config = dict(
    model='autoregressive pixel model',
    dataset='photos of plants and fungi (iNaturalist)',
    train_examples=90422,
    image_size=16,
    horizontal_flip=True,
    levels_per_channel=4,
    vocab_size=65,
    arch='transformer_decoder',
    width=256,
    layers=7,
    norm='layernorm',
    norm_position='sandwich',
    hidden_act='swiglu',
    mlp_ratio=4,
    head_dim=64,
    fused_qkv=False,
    bias='all',
    qk_norm=False,
    layer_scale_init=0.1,
    parallel_block=False,
    inner_norm=True,
    positions='sincos',
    tie_word_embeddings=True,
    init='trunc_normal_002',
    optimizer='soap',
    beta2=0.95,
    learning_rate=0.0012,
    beta1=0.95,
    shampoo_beta=0.95,
    eps=1e-08,
    precondition_frequency=16,
    max_precond_dim=1536,
    one_sided=True,
    adamw_lr_other_params=0.0009,
    max_steps=19100,
    batch_size=128,
    epochs=27.0,
    lr_schedule='cosine',
    final_lr_fraction=0.01,
    warmup_steps=1910,
    weight_decay=0.2,
    adamw_weight_decay_other_params=0.05,
)
Rows from block 3, named by matrix and row number. Rows with one number belong to one attention dimension. Each number is 50 + 12 x the weight over its row's rms, rounded and kept within 0 to 99. All counts start at 0. After the name is the row's rms in percent of the matrix's.
# q: attention query (model.blocks.3.attn.q.weight, 256x256), inputs 128-255
# k: attention key (model.blocks.3.attn.k.weight, 256x256), inputs 128-255
q.103 106:56 37 49 75 50 63 36 30 37 71 58 39 70 53 58 36 38 66 52 49 45 50 74 69 61 86 66 63 30 72 75 54 56 35 58 49 51 49 65 55 39 58 57 49 55 41 57 50 22 40 43 43 60 50 66 46 47 59 38 57 47 61 42 38 43 59 63 56 62 47 68 37 27 51 41 40 58 47 56 33 38 70 60 60 53 34 31 42 51 43 45 48 46 61 43 39 30 29 38 31 22 54 50 43 36 50 53 52 48 51 40 32 38 29 49 66 57 37 50 63 48 57 63 43 53 61 39 44
k.103 095:59 25 48 86 44 47 62 61 34 36 51 38 41 60 55 36 37 52 50 58 50 55 40 52 48 30 44 49 56 72 70 53 55 49 52 52 33 57 42 60 53 34 27 46 62 40 59 42 20 41 29 57 42 55 49 49 44 44 47 51 56 66 44 49 57 51 63 42 78 29 63 46 58 59 33 35 46 44 58 23 43 75 38 37 45 45 59 66 56 58 25 58 46 57 72 56 45 49 35 47 44 56 56 50 48 60 52 59 59 52 59 47 33 39 50 38 62 34 46 50 39 56 50 29 60 50 47 61
q.104 099:55 33 51 60 58 46 63 53 57 33 53 46 38 73 48 46 48 38 40 46 43 52 52 81 36 30 58 33 59 35 54 59 39 59 52 60 52 56 62 55 56 58 56 51 61 73 57 42 62 48 47 41 47 43 54 39 53 57 57 69 51 46 39 39 43 61 41 64 50 66 40 58 58 51 45 57 50 63 55 48 72 73 66 46 52 59 42 50 47 42 30 35 51 42 49 58 38 29 44 54 62 65 47 35 25 58 53 51 63 66 48 41 55 59 33 44 26 71 48 43 42 32 42 41 54 76 62 45
k.104 095:44 43 64 53 44 51 41 61 42 35 52 50 55 71 50 46 52 68 55 68 38 44 62 44 52 46 34 47 69 83 47 51 39 45 51 50 54 40 43 53 38 77 59 42 76 49 42 74 47 66 50 53 43 56 52 40 38 61 54 43 47 41 51 35 57 42 48 50 25 40 69 54 58 38 59 41 49 49 52 75 52 56 54 47 60 43 33 38 42 49 40 48 63 57 53 47 45 32 61 61 34 50 56 72 41 62 57 54 48 50 79 58 20 68 60 53 53 47 36 33 36 62 49 56 32 36 55 52
q.105 092:41 67 37 59 39 64 66 66 55 45 20 73 43 57 56 46 75 73 58 43 49 41 51 46 35 49 41 42 46 82 53 60 48 66 82 47 55 65 70 54 39 30 37 61 34 37 66 41 30 62 38 66 56 38 49 61 36 58 44 43 52 52 58 56 47 36 78 60 51 79 48 58 33 57 53 55 50 61 46 67 42 31 54 58 68 38 42 38 51 51 48 51 67 42 45 50 51 33 63 65 46 44 50 37 68 62 36 47 47 69 56 57 29 59 65 45 38 43 55 50 67 52 60 49 42 46 63 67
k.105 090:67 60 34 65 56 24 65 67 52 59 44 71 52 62 39 59 55 29 69 53 47 55 55 61 68 55 55 49 35 56 58 40 37 51 45 44 51 27 64 50 45 45 52 58 49 42 70 40 66 58 27 50 44 58 38 47 48 48 60 38 24 54 62 54 67 43 55 55 59 48 47 50 57 40 61 32 55 36 63 42 55 41 72 44 55 71 34 45 68 56 47 42 35 53 21 45 47 34 71 44 61 51 45 52 89 39 53 27 63 46 66 46 31 49 47 53 53 49 56 55 53 29 54 50 57 51 61 54
q.106 101:49 40 52 52 42 58 43 26 53 40 41 50 74 52 34 46 57 50 46 52 48 50 70 56 57 42 35 38 65 61 59 36 72 34 39 37 31 39 56 65 48 36 60 53 56 70 42 43 55 44 51 69 31 63 31 36 38 39 51 50 39 38 45 65 81 56 50 57 49 65 55 67 48 62 59 58 53 50 26 67 60 40 48 34 43 54 56 61 67 64 59 39 58 39 44 73 56 51 60 68 64 58 81 54 67 58 57 50 57 59 61 45 47 56 49 31 34 42 60 35 63 35 69 61 53 39 45 40
k.106 091:42 59 53 41 59 57 67 48 55 43 36 42 48 37 70 53 53 51 56 46 49 67 52 34 45 56 37 71 68 51 69 56 48 35 43 51 46 64 48 54 42 57 54 73 46 54 47 68 69 58 35 48 27 40 56 44 54 30 37 54 43 59 32 45 50 39 42 66 56 55 52 44 48 26 51 65 57 59 61 53 46 34 45 57 66 52 65 48 57 49 44 53 39 50 45 45 32 49 61 48 56 53 54 45 51 09 42 39 24 58 27 41 21 49 47 54 13 21 32 39 37 52 51 66 51 45 41 59
q.107 105:65 63 29 51 52 50 55 50 52 49 47 48 70 45 43 61 67 54 70 46 56 29 35 63 55 51 73 61 44 75 59 43 42 51 50 50 32 45 45 41 60 47 63 31 50 52 40 34 32 59 54 27 46 39 59 27 44 44 55 65 47 41 64 48 47 33 48 67 41 56 42 33 47 34 61 38 31 36 52 64 56 66 33 58 40 69 42 59 53 70 57 56 48 52 38 46 58 30 64 62 69 41 34 39 66 49 55 46 49 53 35 37 53 81 48 44 38 49 50 36 53 52 59 50 58 65 72 49
k.107 099:52 48 64 30 47 30 48 27 60 45 55 50 62 56 48 51 38 51 69 54 56 18 46 36 61 47 48 50 49 45 39 48 38 59 48 42 56 47 46 40 50 60 63 47 63 49 52 56 32 41 40 42 28 57 77 57 36 57 61 25 51 35 53 48 56 44 30 60 51 51 55 35 34 63 50 65 51 57 60 49 58 51 65 60 54 54 39 70 57 54 60 45 47 57 41 54 66 19 74 42 59 58 50 41 55 50 54 34 59 50 27 45 48 44 44 58 47 45 58 51 52 79 50 85 51 54 56 49
q.108 089:39 34 69 48 47 34 35 55 25 35 51 53 34 61 40 65 65 65 57 54 54 58 29 52 26 75 54 34 60 49 60 59 67 43 69 57 73 30 46 43 43 56 68 49 42 61 69 83 51 61 51 53 34 54 48 35 66 53 57 67 31 27 63 57 39 43 57 47 45 54 56 67 47 45 46 33 36 62 64 62 36 42 37 64 78 41 42 47 60 39 63 44 58 63 44 39 34 43 50 56 69 52 57 60 68 43 35 43 49 31 23 52 45 33 49 51 65 60 35 54 41 40 52 49 37 47 64 32
k.108 087:47 30 48 33 55 62 71 43 53 43 42 54 51 67 52 75 51 41 50 32 41 52 61 34 62 57 49 54 33 43 29 65 56 52 34 48 27 49 51 38 65 40 36 44 74 44 52 71 40 40 43 34 52 33 37 28 27 57 48 63 38 59 55 60 38 49 54 48 58 32 58 65 59 66 46 69 57 40 35 65 37 58 30 33 57 37 51 37 59 40 54 56 37 43 51 63 30 32 40 62 65 49 57 50 75 65 67 50 40 46 57 42 71 49 54 64 42 68 52 41 23 70 64 29 30 50 46 76
q.109 095:64 39 48 35 51 59 46 36 36 64 49 50 37 55 67 50 44 34 42 51 43 26 51 54 31 52 18 44 70 53 66 37 24 57 49 34 64 56 50 62 53 44 49 33 32 43 47 34 58 57 52 67 62 48 54 47 37 37 54 63 48 41 49 41 32 47 54 52 46 44 62 62 79 30 62 48 54 42 59 27 62 55 56 57 66 46 50 35 50 27 44 47 47 52 47 54 49 45 45 42 37 68 42 59 58 87 43 57 52 54 48 53 40 57 63 49 56 59 59 50 60 52 41 59 67 48 57 55
k.109 092:71 46 49 49 45 62 42 67 65 73 35 52 57 67 46 29 46 61 47 36 45 48 40 44 33 49 38 57 59 39 51 36 54 58 69 77 64 47 48 52 39 46 46 35 35 58 57 41 52 57 34 58 65 47 22 42 60 48 35 48 56 61 38 55 46 51 38 58 67 44 36 50 38 27 50 41 64 45 54 41 70 55 66 51 51 35 59 56 44 32 34 44 26 41 50 74 37 35 57 55 46 54 56 64 38 64 56 55 40 54 56 49 52 49 67 62 40 35 54 51 42 59 68 55 57 50 74 55
q.110 092:63 47 61 47 40 69 54 57 69 40 50 52 53 36 39 22 45 44 66 45 41 51 47 61 69 41 46 50 46 70 46 48 46 68 34 59 42 30 52 52 60 29 40 60 40 57 42 49 62 46 53 55 47 89 46 61 22 54 68 42 71 70 54 45 53 38 52 53 58 64 55 49 53 44 61 44 36 50 43 72 55 43 51 49 66 53 39 37 36 53 27 35 44 51 62 39 78 42 57 33 57 49 32 56 32 28 42 35 47 47 54 42 33 53 41 67 45 59 50 32 49 44 32 59 46 28 42 68
k.110 091:42 53 38 21 65 40 55 55 39 48 44 49 40 28 72 56 61 42 38 67 50 41 72 46 21 59 55 53 49 40 49 48 31 18 55 41 32 28 46 63 60 35 45 39 34 27 48 52 44 57 90 58 56 53 45 62 55 53 56 45 45 53 60 45 47 36 40 75 47 51 73 47 58 45 67 45 41 57 66 66 47 65 55 55 42 67 39 44 50 66 39 46 49 39 36 32 46 43 39 52 52 50 57 46 38 54 48 41 32 56 31 52 42 49 50 51 53 35 51 49 79 21 53 40 41 56 57 36
q.111 096:42 58 31 29 39 45 25 67 64 43 36 24 63 45 69 64 57 34 40 44 33 50 41 35 42 62 64 48 51 32 40 35 48 36 50 57 40 45 56 31 58 45 61 47 51 65 28 34 70 39 46 55 51 46 28 29 63 58 37 54 45 40 64 31 53 54 37 38 48 38 41 77 57 60 55 50 64 57 49 38 66 63 50 62 33 35 63 41 52 54 54 53 66 59 39 60 76 41 44 48 74 56 52 43 44 45 50 43 66 58 35 45 55 48 64 65 52 52 44 58 56 55 56 41 70 67 52 60
k.111 091:34 42 45 45 80 44 61 06 51 69 53 38 63 47 51 59 45 62 49 52 55 23 61 50 31 52 49 31 44 40 64 54 46 59 62 50 46 54 39 59 41 65 53 48 29 57 37 39 48 46 53 40 35 33 41 46 44 46 39 51 39 70 33 39 17 55 42 52 56 58 35 50 81 44 48 37 50 46 52 57 47 60 66 57 55 34 54 58 54 46 41 51 69 54 43 58 75 53 55 62 34 61 55 52 55 52 46 75 57 45 33 52 46 46 43 50 55 59 43 48 68 59 44 47 50 43 55 70
q.112 102:57 52 18 54 57 46 46 60 29 59 58 47 57 50 73 27 41 45 37 62 46 41 49 47 57 37 43 44 57 42 51 64 43 58 29 60 47 41 83 84 62 45 65 48 51 48 58 54 52 57 32 39 43 50 65 53 28 47 52 27 36 53 56 56 55 52 56 29 26 62 47 60 49 53 49 50 42 65 41 66 51 59 62 35 68 46 27 40 48 57 51 58 38 24 44 51 60 55 29 58 35 61 41 57 58 44 50 47 57 73 58 48 49 57 39 37 52 47 40 40 65 56 59 56 26 56 49 64
k.112 098:59 47 28 31 43 25 23 59 20 56 43 60 48 51 65 56 55 38 70 56 42 35 63 69 23 46 63 61 46 60 52 52 72 54 63 22 65 56 54 37 37 47 60 56 60 48 48 58 57 56 37 37 31 56 76 40 53 46 56 63 51 51 53 51 46 69 64 31 47 54 49 44 36 47 44 42 57 58 18 59 53 50 33 63 47 45 34 32 61 50 56 46 55 40 53 71 40 49 54 47 52 58 61 58 82 63 47 51 45 36 66 48 32 47 39 38 46 43 26 47 49 43 57 64 46 60 41 66
q.113 092:40 51 54 71 59 40 30 60 45 63 34 48 41 76 42 54 35 58 64 59 42 52 36 51 61 42 53 46 43 44 59 39 53 52 13 34 39 52 60 51 48 47 39 47 55 40 53 55 64 56 47 54 55 44 41 61 56 47 60 54 58 51 55 36 40 59 42 52 52 66 49 72 33 61 59 83 55 63 31 57 44 45 72 33 30 60 52 39 57 45 53 52 29 56 56 47 53 29 58 52 52 41 44 45 42 46 51 59 49 39 47 53 48 42 47 47 44 70 56 51 35 46 45 49 67 68 42 52
k.113 091:57 50 62 76 58 59 70 29 62 69 49 38 56 72 13 34 62 44 58 58 74 35 64 53 50 64 35 30 44 52 60 52 37 63 45 58 45 51 47 37 42 61 46 37 44 41 65 50 61 63 66 56 61 51 78 61 54 28 68 68 42 36 63 39 47 62 37 57 29 38 40 63 54 53 95 54 48 14 41 51 64 55 54 47 42 56 59 51 52 48 40 48 49 51 65 53 46 65 52 40 51 54 60 42 49 37 69 61 51 60 52 48 63 72 55 47 47 48 50 49 27 53 51 32 60 51 54 70
q.114 098:53 55 56 45 53 60 46 57 65 46 36 56 54 60 57 77 39 41 36 33 53 59 39 39 56 43 15 47 33 53 54 60 17 28 48 58 40 42 54 56 51 51 64 40 59 64 38 39 52 75 47 50 64 61 51 58 69 53 63 48 68 45 65 66 69 60 48 50 53 58 64 69 54 50 44 42 49 56 42 47 41 70 55 52 55 60 59 40 45 43 53 59 43 48 44 39 36 44 33 38 52 48 31 33 44 54 61 24 47 53 46 51 48 57 17 36 29 54 75 50 58 58 53 55 43 65 56 41
k.114 098:56 51 48 27 28 33 46 32 56 75 52 49 55 57 64 38 76 73 66 48 34 45 58 59 73 32 68 52 39 71 80 44 57 46 23 48 45 44 45 56 65 42 59 30 82 57 41 31 62 63 46 56 44 62 66 43 58 62 49 55 53 61 46 53 49 58 45 51 68 37 54 56 39 46 35 55 54 57 49 70 55 44 52 51 63 33 38 67 21 46 44 53 31 45 46 53 63 24 15 45 41 37 62 45 56 54 48 38 67 53 54 72 32 43 53 51 44 54 73 31 52 52 58 50 43 31 53 52
q.115 106:48 56 54 57 50 61 63 53 62 49 51 32 67 48 41 16 47 66 54 45 48 62 57 42 48 45 39 27 74 32 58 44 47 43 43 44 46 67 33 40 51 28 31 49 45 48 36 32 50 67 76 67 69 62 46 79 43 33 47 61 47 34 41 56 48 64 38 36 36 62 39 54 49 76 51 48 50 43 28 52 29 60 37 38 63 56 83 58 60 55 65 52 50 51 70 50 65 68 45 63 67 76 37 46 47 44 58 67 62 78 60 55 53 59 56 63 56 51 46 48 63 39 57 64 48 47 85 53
k.115 099:45 26 51 35 48 29 43 57 68 40 63 62 54 47 48 52 66 36 47 46 59 57 62 50 40 53 46 55 49 39 51 53 49 31 62 52 63 68 67 83 55 49 36 55 41 36 43 35 47 70 43 74 47 68 57 52 80 38 54 56 39 46 50 40 24 50 46 44 45 54 48 77 54 47 51 44 60 55 28 49 55 55 30 43 53 44 57 64 39 38 61 50 36 42 57 59 35 51 63 50 59 50 61 37 52 36 56 48 56 69 67 65 46 52 32 55 37 53 49 48 53 52 52 47 38 54 75 50
q.116 090:50 47 50 68 67 57 66 55 47 34 65 51 65 48 51 58 61 48 43 40 85 47 28 46 78 60 66 57 40 72 41 42 43 36 50 53 53 49 41 63 75 39 50 47 51 47 46 57 46 46 39 62 47 56 49 48 55 56 61 29 58 59 47 59 43 53 37 40 42 61 34 48 30 38 36 62 70 57 83 44 61 39 74 38 44 48 34 54 40 45 43 50 41 32 59 69 38 30 39 49 65 33 51 68 54 52 30 62 64 55 52 64 49 33 51 45 36 45 57 50 43 58 55 57 56 32 39 44
k.116 085:31 71 39 63 42 76 22 42 49 38 43 59 39 50 58 41 43 63 48 43 48 49 60 50 58 34 39 50 51 42 40 64 21 82 37 43 48 42 59 49 54 74 51 44 45 53 70 43 52 48 73 51 33 63 56 43 56 60 56 41 47 49 50 72 44 51 37 61 50 50 42 34 70 47 61 47 59 53 56 29 56 45 58 34 31 53 49 69 32 51 57 64 21 34 53 69 59 52 46 52 58 47 30 67 69 56 54 42 52 42 51 51 50 65 67 49 38 54 40 66 47 45 52 31 42 49 50 38
q.117 101:42 50 74 61 39 39 50 73 49 42 60 56 43 53 42 58 42 60 51 68 40 32 65 39 33 54 38 54 44 49 70 35 38 56 68 47 33 43 51 32 53 43 68 51 61 63 50 44 64 52 63 41 41 58 42 55 55 30 52 59 49 46 56 41 53 57 56 38 58 63 64 39 51 45 41 33 43 70 57 60 63 57 32 59 34 65 55 47 43 64 56 53 36 44 57 53 59 78 64 51 57 39 65 42 37 54 50 57 39 63 38 45 32 40 57 55 54 26 57 45 41 42 54 33 41 28 62 55
k.117 102:61 38 75 31 57 50 52 44 60 62 52 33 32 56 26 37 76 54 57 43 35 57 43 40 24 68 45 48 45 45 61 40 52 38 46 48 39 51 67 59 40 54 36 32 53 49 68 53 41 50 59 39 47 53 30 51 48 46 63 45 51 49 38 56 28 47 59 43 47 63 47 54 49 81 31 40 55 45 54 51 39 32 44 65 55 56 55 55 66 47 60 52 48 44 72 46 36 23 50 63 48 47 50 56 34 49 56 53 90 59 45 42 55 36 44 49 62 26 55 47 70 45 55 72 35 39 57 63
q.118 105:44 43 31 56 41 70 49 46 53 53 44 62 51 37 53 65 40 67 37 47 49 51 48 63 52 59 43 56 46 50 55 42 21 29 40 43 24 65 27 57 43 40 40 67 73 50 55 36 48 46 51 37 41 50 53 58 66 41 65 50 50 45 69 61 51 61 66 58 82 44 57 44 48 63 55 41 65 29 44 52 73 60 46 27 57 63 75 68 46 42 62 52 55 54 50 44 51 72 22 48 58 69 42 48 45 41 59 59 51 44 49 48 51 37 54 52 58 42 56 62 53 48 62 41 44 49 50 36
k.118 091:53 70 57 70 69 47 40 47 52 55 43 55 64 41 46 61 64 61 49 58 35 44 54 35 31 49 46 28 48 55 43 64 61 47 69 53 60 61 59 54 65 54 40 65 85 60 68 63 35 40 46 33 41 41 72 65 43 28 62 58 53 77 55 45 72 51 35 44 70 50 44 75 64 54 16 37 53 43 53 39 60 46 44 42 42 59 65 59 52 49 72 47 58 49 57 56 37 56 43 67 60 59 38 43 19 44 56 40 67 60 50 38 72 71 44 44 60 26 56 50 68 44 44 45 50 60 56 55
q.119 111:51 53 37 51 60 45 41 59 44 61 76 50 47 51 36 59 48 45 49 60 74 65 68 44 54 51 53 46 57 45 54 44 65 75 42 45 69 53 59 22 50 27 62 47 43 43 51 44 46 35 11 66 50 40 38 40 41 41 47 33 43 43 45 53 69 43 62 42 51 48 35 52 53 35 45 34 66 57 36 63 37 59 41 67 55 51 17 41 53 60 32 43 56 48 68 35 71 72 48 50 73 64 43 54 46 59 56 60 53 56 37 42 35 56 45 72 52 53 73 47 38 47 49 41 77 08 57 61
k.119 100:41 64 43 75 46 48 50 69 39 48 47 40 26 52 48 42 54 44 45 57 40 53 50 70 48 45 59 45 42 64 38 56 68 50 51 43 64 43 61 59 48 68 49 54 47 50 56 50 37 52 63 55 43 50 43 33 56 54 36 25 48 47 39 63 32 27 58 40 45 23 44 53 47 28 49 49 45 38 80 65 46 47 45 54 66 51 40 36 59 37 46 35 58 50 62 37 52 75 60 49 50 24 77 36 51 64 46 64 55 35 57 45 46 31 52 50 43 52 47 28 69 49 59 65 68 44 51 48
q.120 096:52 59 53 43 67 60 54 56 50 55 37 69 23 70 59 10 54 44 49 40 62 36 46 55 40 54 41 44 52 31 61 65 47 64 48 42 60 48 70 54 57 51 36 36 42 49 53 65 48 61 56 52 72 52 38 59 58 68 55 37 71 79 43 42 48 49 31 41 41 48 28 42 52 46 57 55 49 32 74 41 47 58 70 45 39 34 35 47 32 39 38 45 53 41 43 34 72 57 45 40 72 69 46 48 51 42 54 44 41 58 67 60 43 44 37 30 62 47 41 59 48 38 25 41 64 52 51 50
k.120 097:60 85 47 27 36 47 43 75 31 49 52 73 31 51 59 48 38 51 48 37 38 62 48 55 52 72 55 37 52 48 50 39 46 52 54 48 51 71 51 34 49 50 24 48 33 33 43 44 58 61 45 59 61 59 58 57 55 58 45 54 63 57 54 44 63 53 53 60 59 46 46 64 43 29 72 47 50 48 58 64 50 26 52 60 44 45 43 34 66 21 40 49 45 53 38 55 61 54 50 47 28 51 48 57 46 63 36 40 78 28 55 51 56 56 57 47 53 49 53 61 25 49 49 45 63 65 75 30
q.121 094:42 55 47 54 51 43 37 19 66 41 49 16 44 63 59 37 47 56 38 56 52 72 63 45 31 42 52 40 49 49 46 21 44 52 29 81 40 41 42 33 79 39 55 29 27 64 44 69 20 35 54 46 35 40 47 59 46 68 39 43 51 56 59 45 54 53 55 29 36 67 51 53 47 40 58 40 49 72 45 47 67 36 45 57 49 59 42 59 64 57 44 66 36 46 46 47 57 66 45 51 41 52 37 62 53 56 43 37 55 49 40 56 68 78 59 64 70 45 56 49 50 70 47 45 36 66 52 74
k.121 090:47 60 70 48 51 50 41 44 46 33 36 66 39 73 64 45 61 49 68 52 63 48 58 59 17 55 33 49 47 70 46 39 64 56 43 44 49 55 43 79 60 37 38 40 45 53 50 34 50 26 65 56 45 42 67 59 36 50 38 45 47 33 48 35 29 48 78 45 60 65 51 40 16 56 45 40 56 34 54 46 57 51 49 54 59 54 44 64 46 60 50 30 52 64 50 45 65 66 62 33 26 62 36 53 63 67 51 43 45 61 51 46 79 53 60 49 34 31 53 58 31 38 46 51 64 61 55 66
q.122 097:50 45 73 51 63 56 59 54 40 45 70 32 74 43 61 54 35 30 56 37 59 72 66 35 57 47 57 51 76 50 62 55 42 50 38 60 28 38 45 55 55 64 53 63 45 40 47 47 56 36 44 47 52 34 13 75 46 46 57 26 49 65 58 57 61 41 69 40 51 43 60 68 70 66 66 49 59 36 50 47 49 72 40 62 30 56 39 24 58 66 54 52 42 60 53 38 66 66 53 45 50 55 38 59 54 45 58 60 58 60 42 62 54 38 35 38 60 48 51 45 50 34 55 55 52 43 58 22
k.122 091:53 40 51 46 35 65 35 42 60 75 67 44 50 46 41 65 60 64 60 67 57 63 66 53 68 58 66 39 36 33 51 45 38 52 56 35 45 38 80 78 32 48 32 53 45 36 42 39 30 52 30 31 52 37 59 59 33 44 43 40 40 39 40 49 64 48 58 50 42 41 59 45 54 45 36 70 52 46 51 49 48 53 32 50 64 29 46 42 57 50 55 51 46 48 52 54 49 61 83 48 38 25 56 34 45 37 39 46 54 29 55 53 57 62 56 27 45 53 56 52 61 71 61 63 51 56 54 28
q.123 097:67 29 53 63 32 48 61 62 60 47 45 52 78 57 26 38 24 39 60 58 61 62 51 58 67 23 48 46 27 44 78 34 30 61 69 52 39 51 35 47 52 67 46 65 57 66 60 47 44 37 29 63 35 59 34 59 40 27 46 44 39 31 64 51 58 57 54 50 66 44 51 48 43 56 53 47 53 41 33 39 52 62 50 50 44 45 58 41 50 43 38 20 48 50 38 43 73 39 67 37 46 48 45 59 49 52 57 42 34 41 42 39 24 46 36 46 41 47 71 54 52 61 60 46 57 42 47 57
k.123 099:55 27 46 66 47 15 43 51 53 58 38 13 56 49 49 39 75 61 54 49 44 40 53 50 32 52 58 20 54 65 44 46 50 32 46 32 54 45 39 42 69 58 59 59 54 49 41 53 60 53 64 50 68 43 51 70 55 56 34 67 50 50 29 39 53 47 53 50 60 50 46 48 64 36 54 57 52 29 58 48 71 31 54 50 44 38 60 61 44 51 59 35 38 58 67 26 31 59 36 47 62 51 54 27 47 38 41 52 29 64 23 38 36 48 66 41 50 45 66 44 52 57 51 70 51 47 61 27
q.124 095:33 39 61 61 58 67 30 55 47 60 57 36 52 51 27 18 51 38 66 54 59 37 60 42 40 44 61 60 49 42 53 49 57 48 32 49 58 37 36 46 63 51 38 46 54 62 54 33 60 56 56 65 44 37 68 50 47 44 70 56 66 49 28 45 67 68 49 56 45 51 54 32 63 57 50 23 53 31 42 49 52 56 55 43 52 64 63 58 55 40 42 52 46 55 57 58 50 47 60 35 50 48 52 35 61 25 64 58 60 40 38 32 38 43 43 46 68 53 34 41 40 48 56 44 48 47 48 51
k.124 095:51 29 61 79 54 36 53 64 44 47 65 35 49 43 31 30 28 52 60 36 36 55 43 31 67 44 58 57 45 34 39 57 53 28 54 74 58 54 41 51 47 66 57 72 47 49 55 56 59 62 52 60 51 55 53 51 61 30 72 43 56 49 50 38 69 51 26 55 49 55 46 37 39 41 34 57 50 55 43 50 53 62 44 61 68 51 32 50 31 41 62 65 55 45 61 63 58 63 63 40 21 35 49 24 37 48 52 48 61 76 66 73 44 20 44 60 73 53 45 44 39 37 48 44 39 37 51 57
q.125 096:61 47 48 32 53 59 23 45 33 57 55 50 57 44 68 78 61 54 45 61 37 22 39 66 74 41 42 46 52 44 48 65 37 54 24 38 54 35 49 60 27 49 52 47 39 45 64 31 56 39 46 53 47 52 48 57 54 47 31 61 57 61 62 48 68 48 39 61 53 36 63 43 43 49 35 45 31 36 57 38 46 42 59 52 39 39 58 56 49 57 49 64 59 47 54 51 66 62 37 38 63 46 38 57 50 41 56 51 58 49 60 39 51 61 39 60 71 34 38 41 28 47 47 58 27 39 39 78
k.125 096:54 69 60 34 52 44 72 38 35 44 43 35 59 44 50 42 67 56 46 42 50 65 69 46 56 38 54 58 51 54 59 59 41 51 44 57 59 53 56 45 28 55 50 47 52 49 63 15 23 31 60 62 46 59 54 57 28 56 54 44 62 71 55 58 56 55 38 59 39 42 46 52 41 53 48 67 54 63 72 53 49 46 54 42 54 58 45 39 61 24 80 49 79 58 41 38 54 59 20 42 75 56 42 56 65 68 43 45 59 40 29 30 55 46 26 46 64 59 88 55 58 28 48 50 56 31 42 39
q.126 091:38 43 24 37 58 54 62 56 45 65 52 38 38 53 59 67 55 48 38 39 33 41 50 49 45 38 30 43 49 29 52 61 46 42 39 51 39 56 49 83 63 46 53 56 62 38 62 61 52 43 54 57 48 36 51 45 55 56 26 40 47 42 42 53 46 53 31 44 48 57 44 57 50 65 35 62 36 52 36 45 44 47 45 43 71 34 35 58 43 49 50 36 63 61 67 60 44 56 50 38 59 46 56 74 50 43 48 57 51 37 70 43 43 64 36 51 59 70 56 58 48 73 51 58 51 41 58 34
k.126 090:55 41 51 51 63 44 22 46 48 52 50 60 50 52 37 61 41 40 58 55 59 48 35 40 55 29 46 60 41 72 47 42 62 50 24 44 71 73 46 65 30 41 33 47 50 60 62 73 71 58 75 67 42 74 64 52 44 55 57 41 51 46 62 50 31 52 42 50 75 46 42 63 36 28 36 53 55 47 63 45 50 46 61 28 57 54 62 38 67 37 50 31 49 42 57 41 42 38 44 50 52 50 42 83 38 49 55 60 30 43 87 51 57 65 41 61 42 45 50 43 47 63 49 45 36 65 39 59
q.127 093:52 58 57 65 50 63 52 36 66 68 58 44 67 74 42 57 73 58 41 42 74 38 59 65 50 46 41 38 50 47 53 49 50 47 27 60 33 55 44 41 44 60 45 29 37 73 50 49 61 39 49 39 49 48 59 44 46 40 65 47 37 43 62 54 45 46 44 29 35 63 42 46 37 32 50 67 67 23 40 48 40 31 69 48 51 66 50 56 43 45 42 76 44 59 42 62 48 40 38 57 77 59 55 41 50 40 38 49 47 46 58 55 63 60 60 60 38 47 45 32 74 55 52 47 62 59 44 46
k.127 090:19 68 70 57 39 52 53 78 34 63 46 55 45 74 60 45 75 38 70 51 55 54 44 36 45 25 60 37 53 54 43 33 54 35 44 25 56 62 63 45 77 61 53 48 46 62 53 49 78 70 67 44 42 65 67 51 54 37 66 62 50 38 60 55 59 54 39 62 41 54 50 60 47 56 53 30 57 40 53 54 49 41 44 56 47 48 57 50 46 59 63 68 58 51 59 61 59 59 53 51 73 53 59 58 47 42 64 66 46 50 53 55 54 40 80 35 30 27 62 42 39 52 43 48 49 40 42 63
q.128 102:64 56 35 40 50 28 36 42 54 43 55 47 42 33 47 59 61 32 33 46 46 46 30 51 50 53 68 61 64 29 49 54 79 52 45 27 54 54 51 53 25 31 44 48 60 47 33 36 47 58 53 46 37 49 55 64 47 48 33 55 53 49 28 54 47 58 38 49 50 67 55 50 48 73 57 66 34 55 56 52 59 39 44 52 49 61 65 57 60 57 68 53 61 63 47 47 33 45 55 44 54 60 69 58 64 45 59 51 63 69 72 60 56 54 61 64 46 57 38 62 45 61 53 70 53 64 47 65
k.128 102:51 65 45 53 58 53 39 44 53 58 36 34 67 47 49 38 49 43 30 54 40 45 37 27 36 46 66 41 42 59 56 50 21 47 49 59 29 52 33 36 51 52 66 49 43 31 50 47 67 60 62 43 38 60 55 61 55 42 67 73 51 49 38 22 53 48 30 65 46 16 34 30 59 51 54 64 45 57 40 36 59 58 58 41 45 56 41 59 24 45 29 65 52 51 41 62 45 59 64 62 25 66 42 35 49 38 37 80 55 50 52 37 39 52 29 55 60 39 38 43 64 45 51 35 71 64 53 32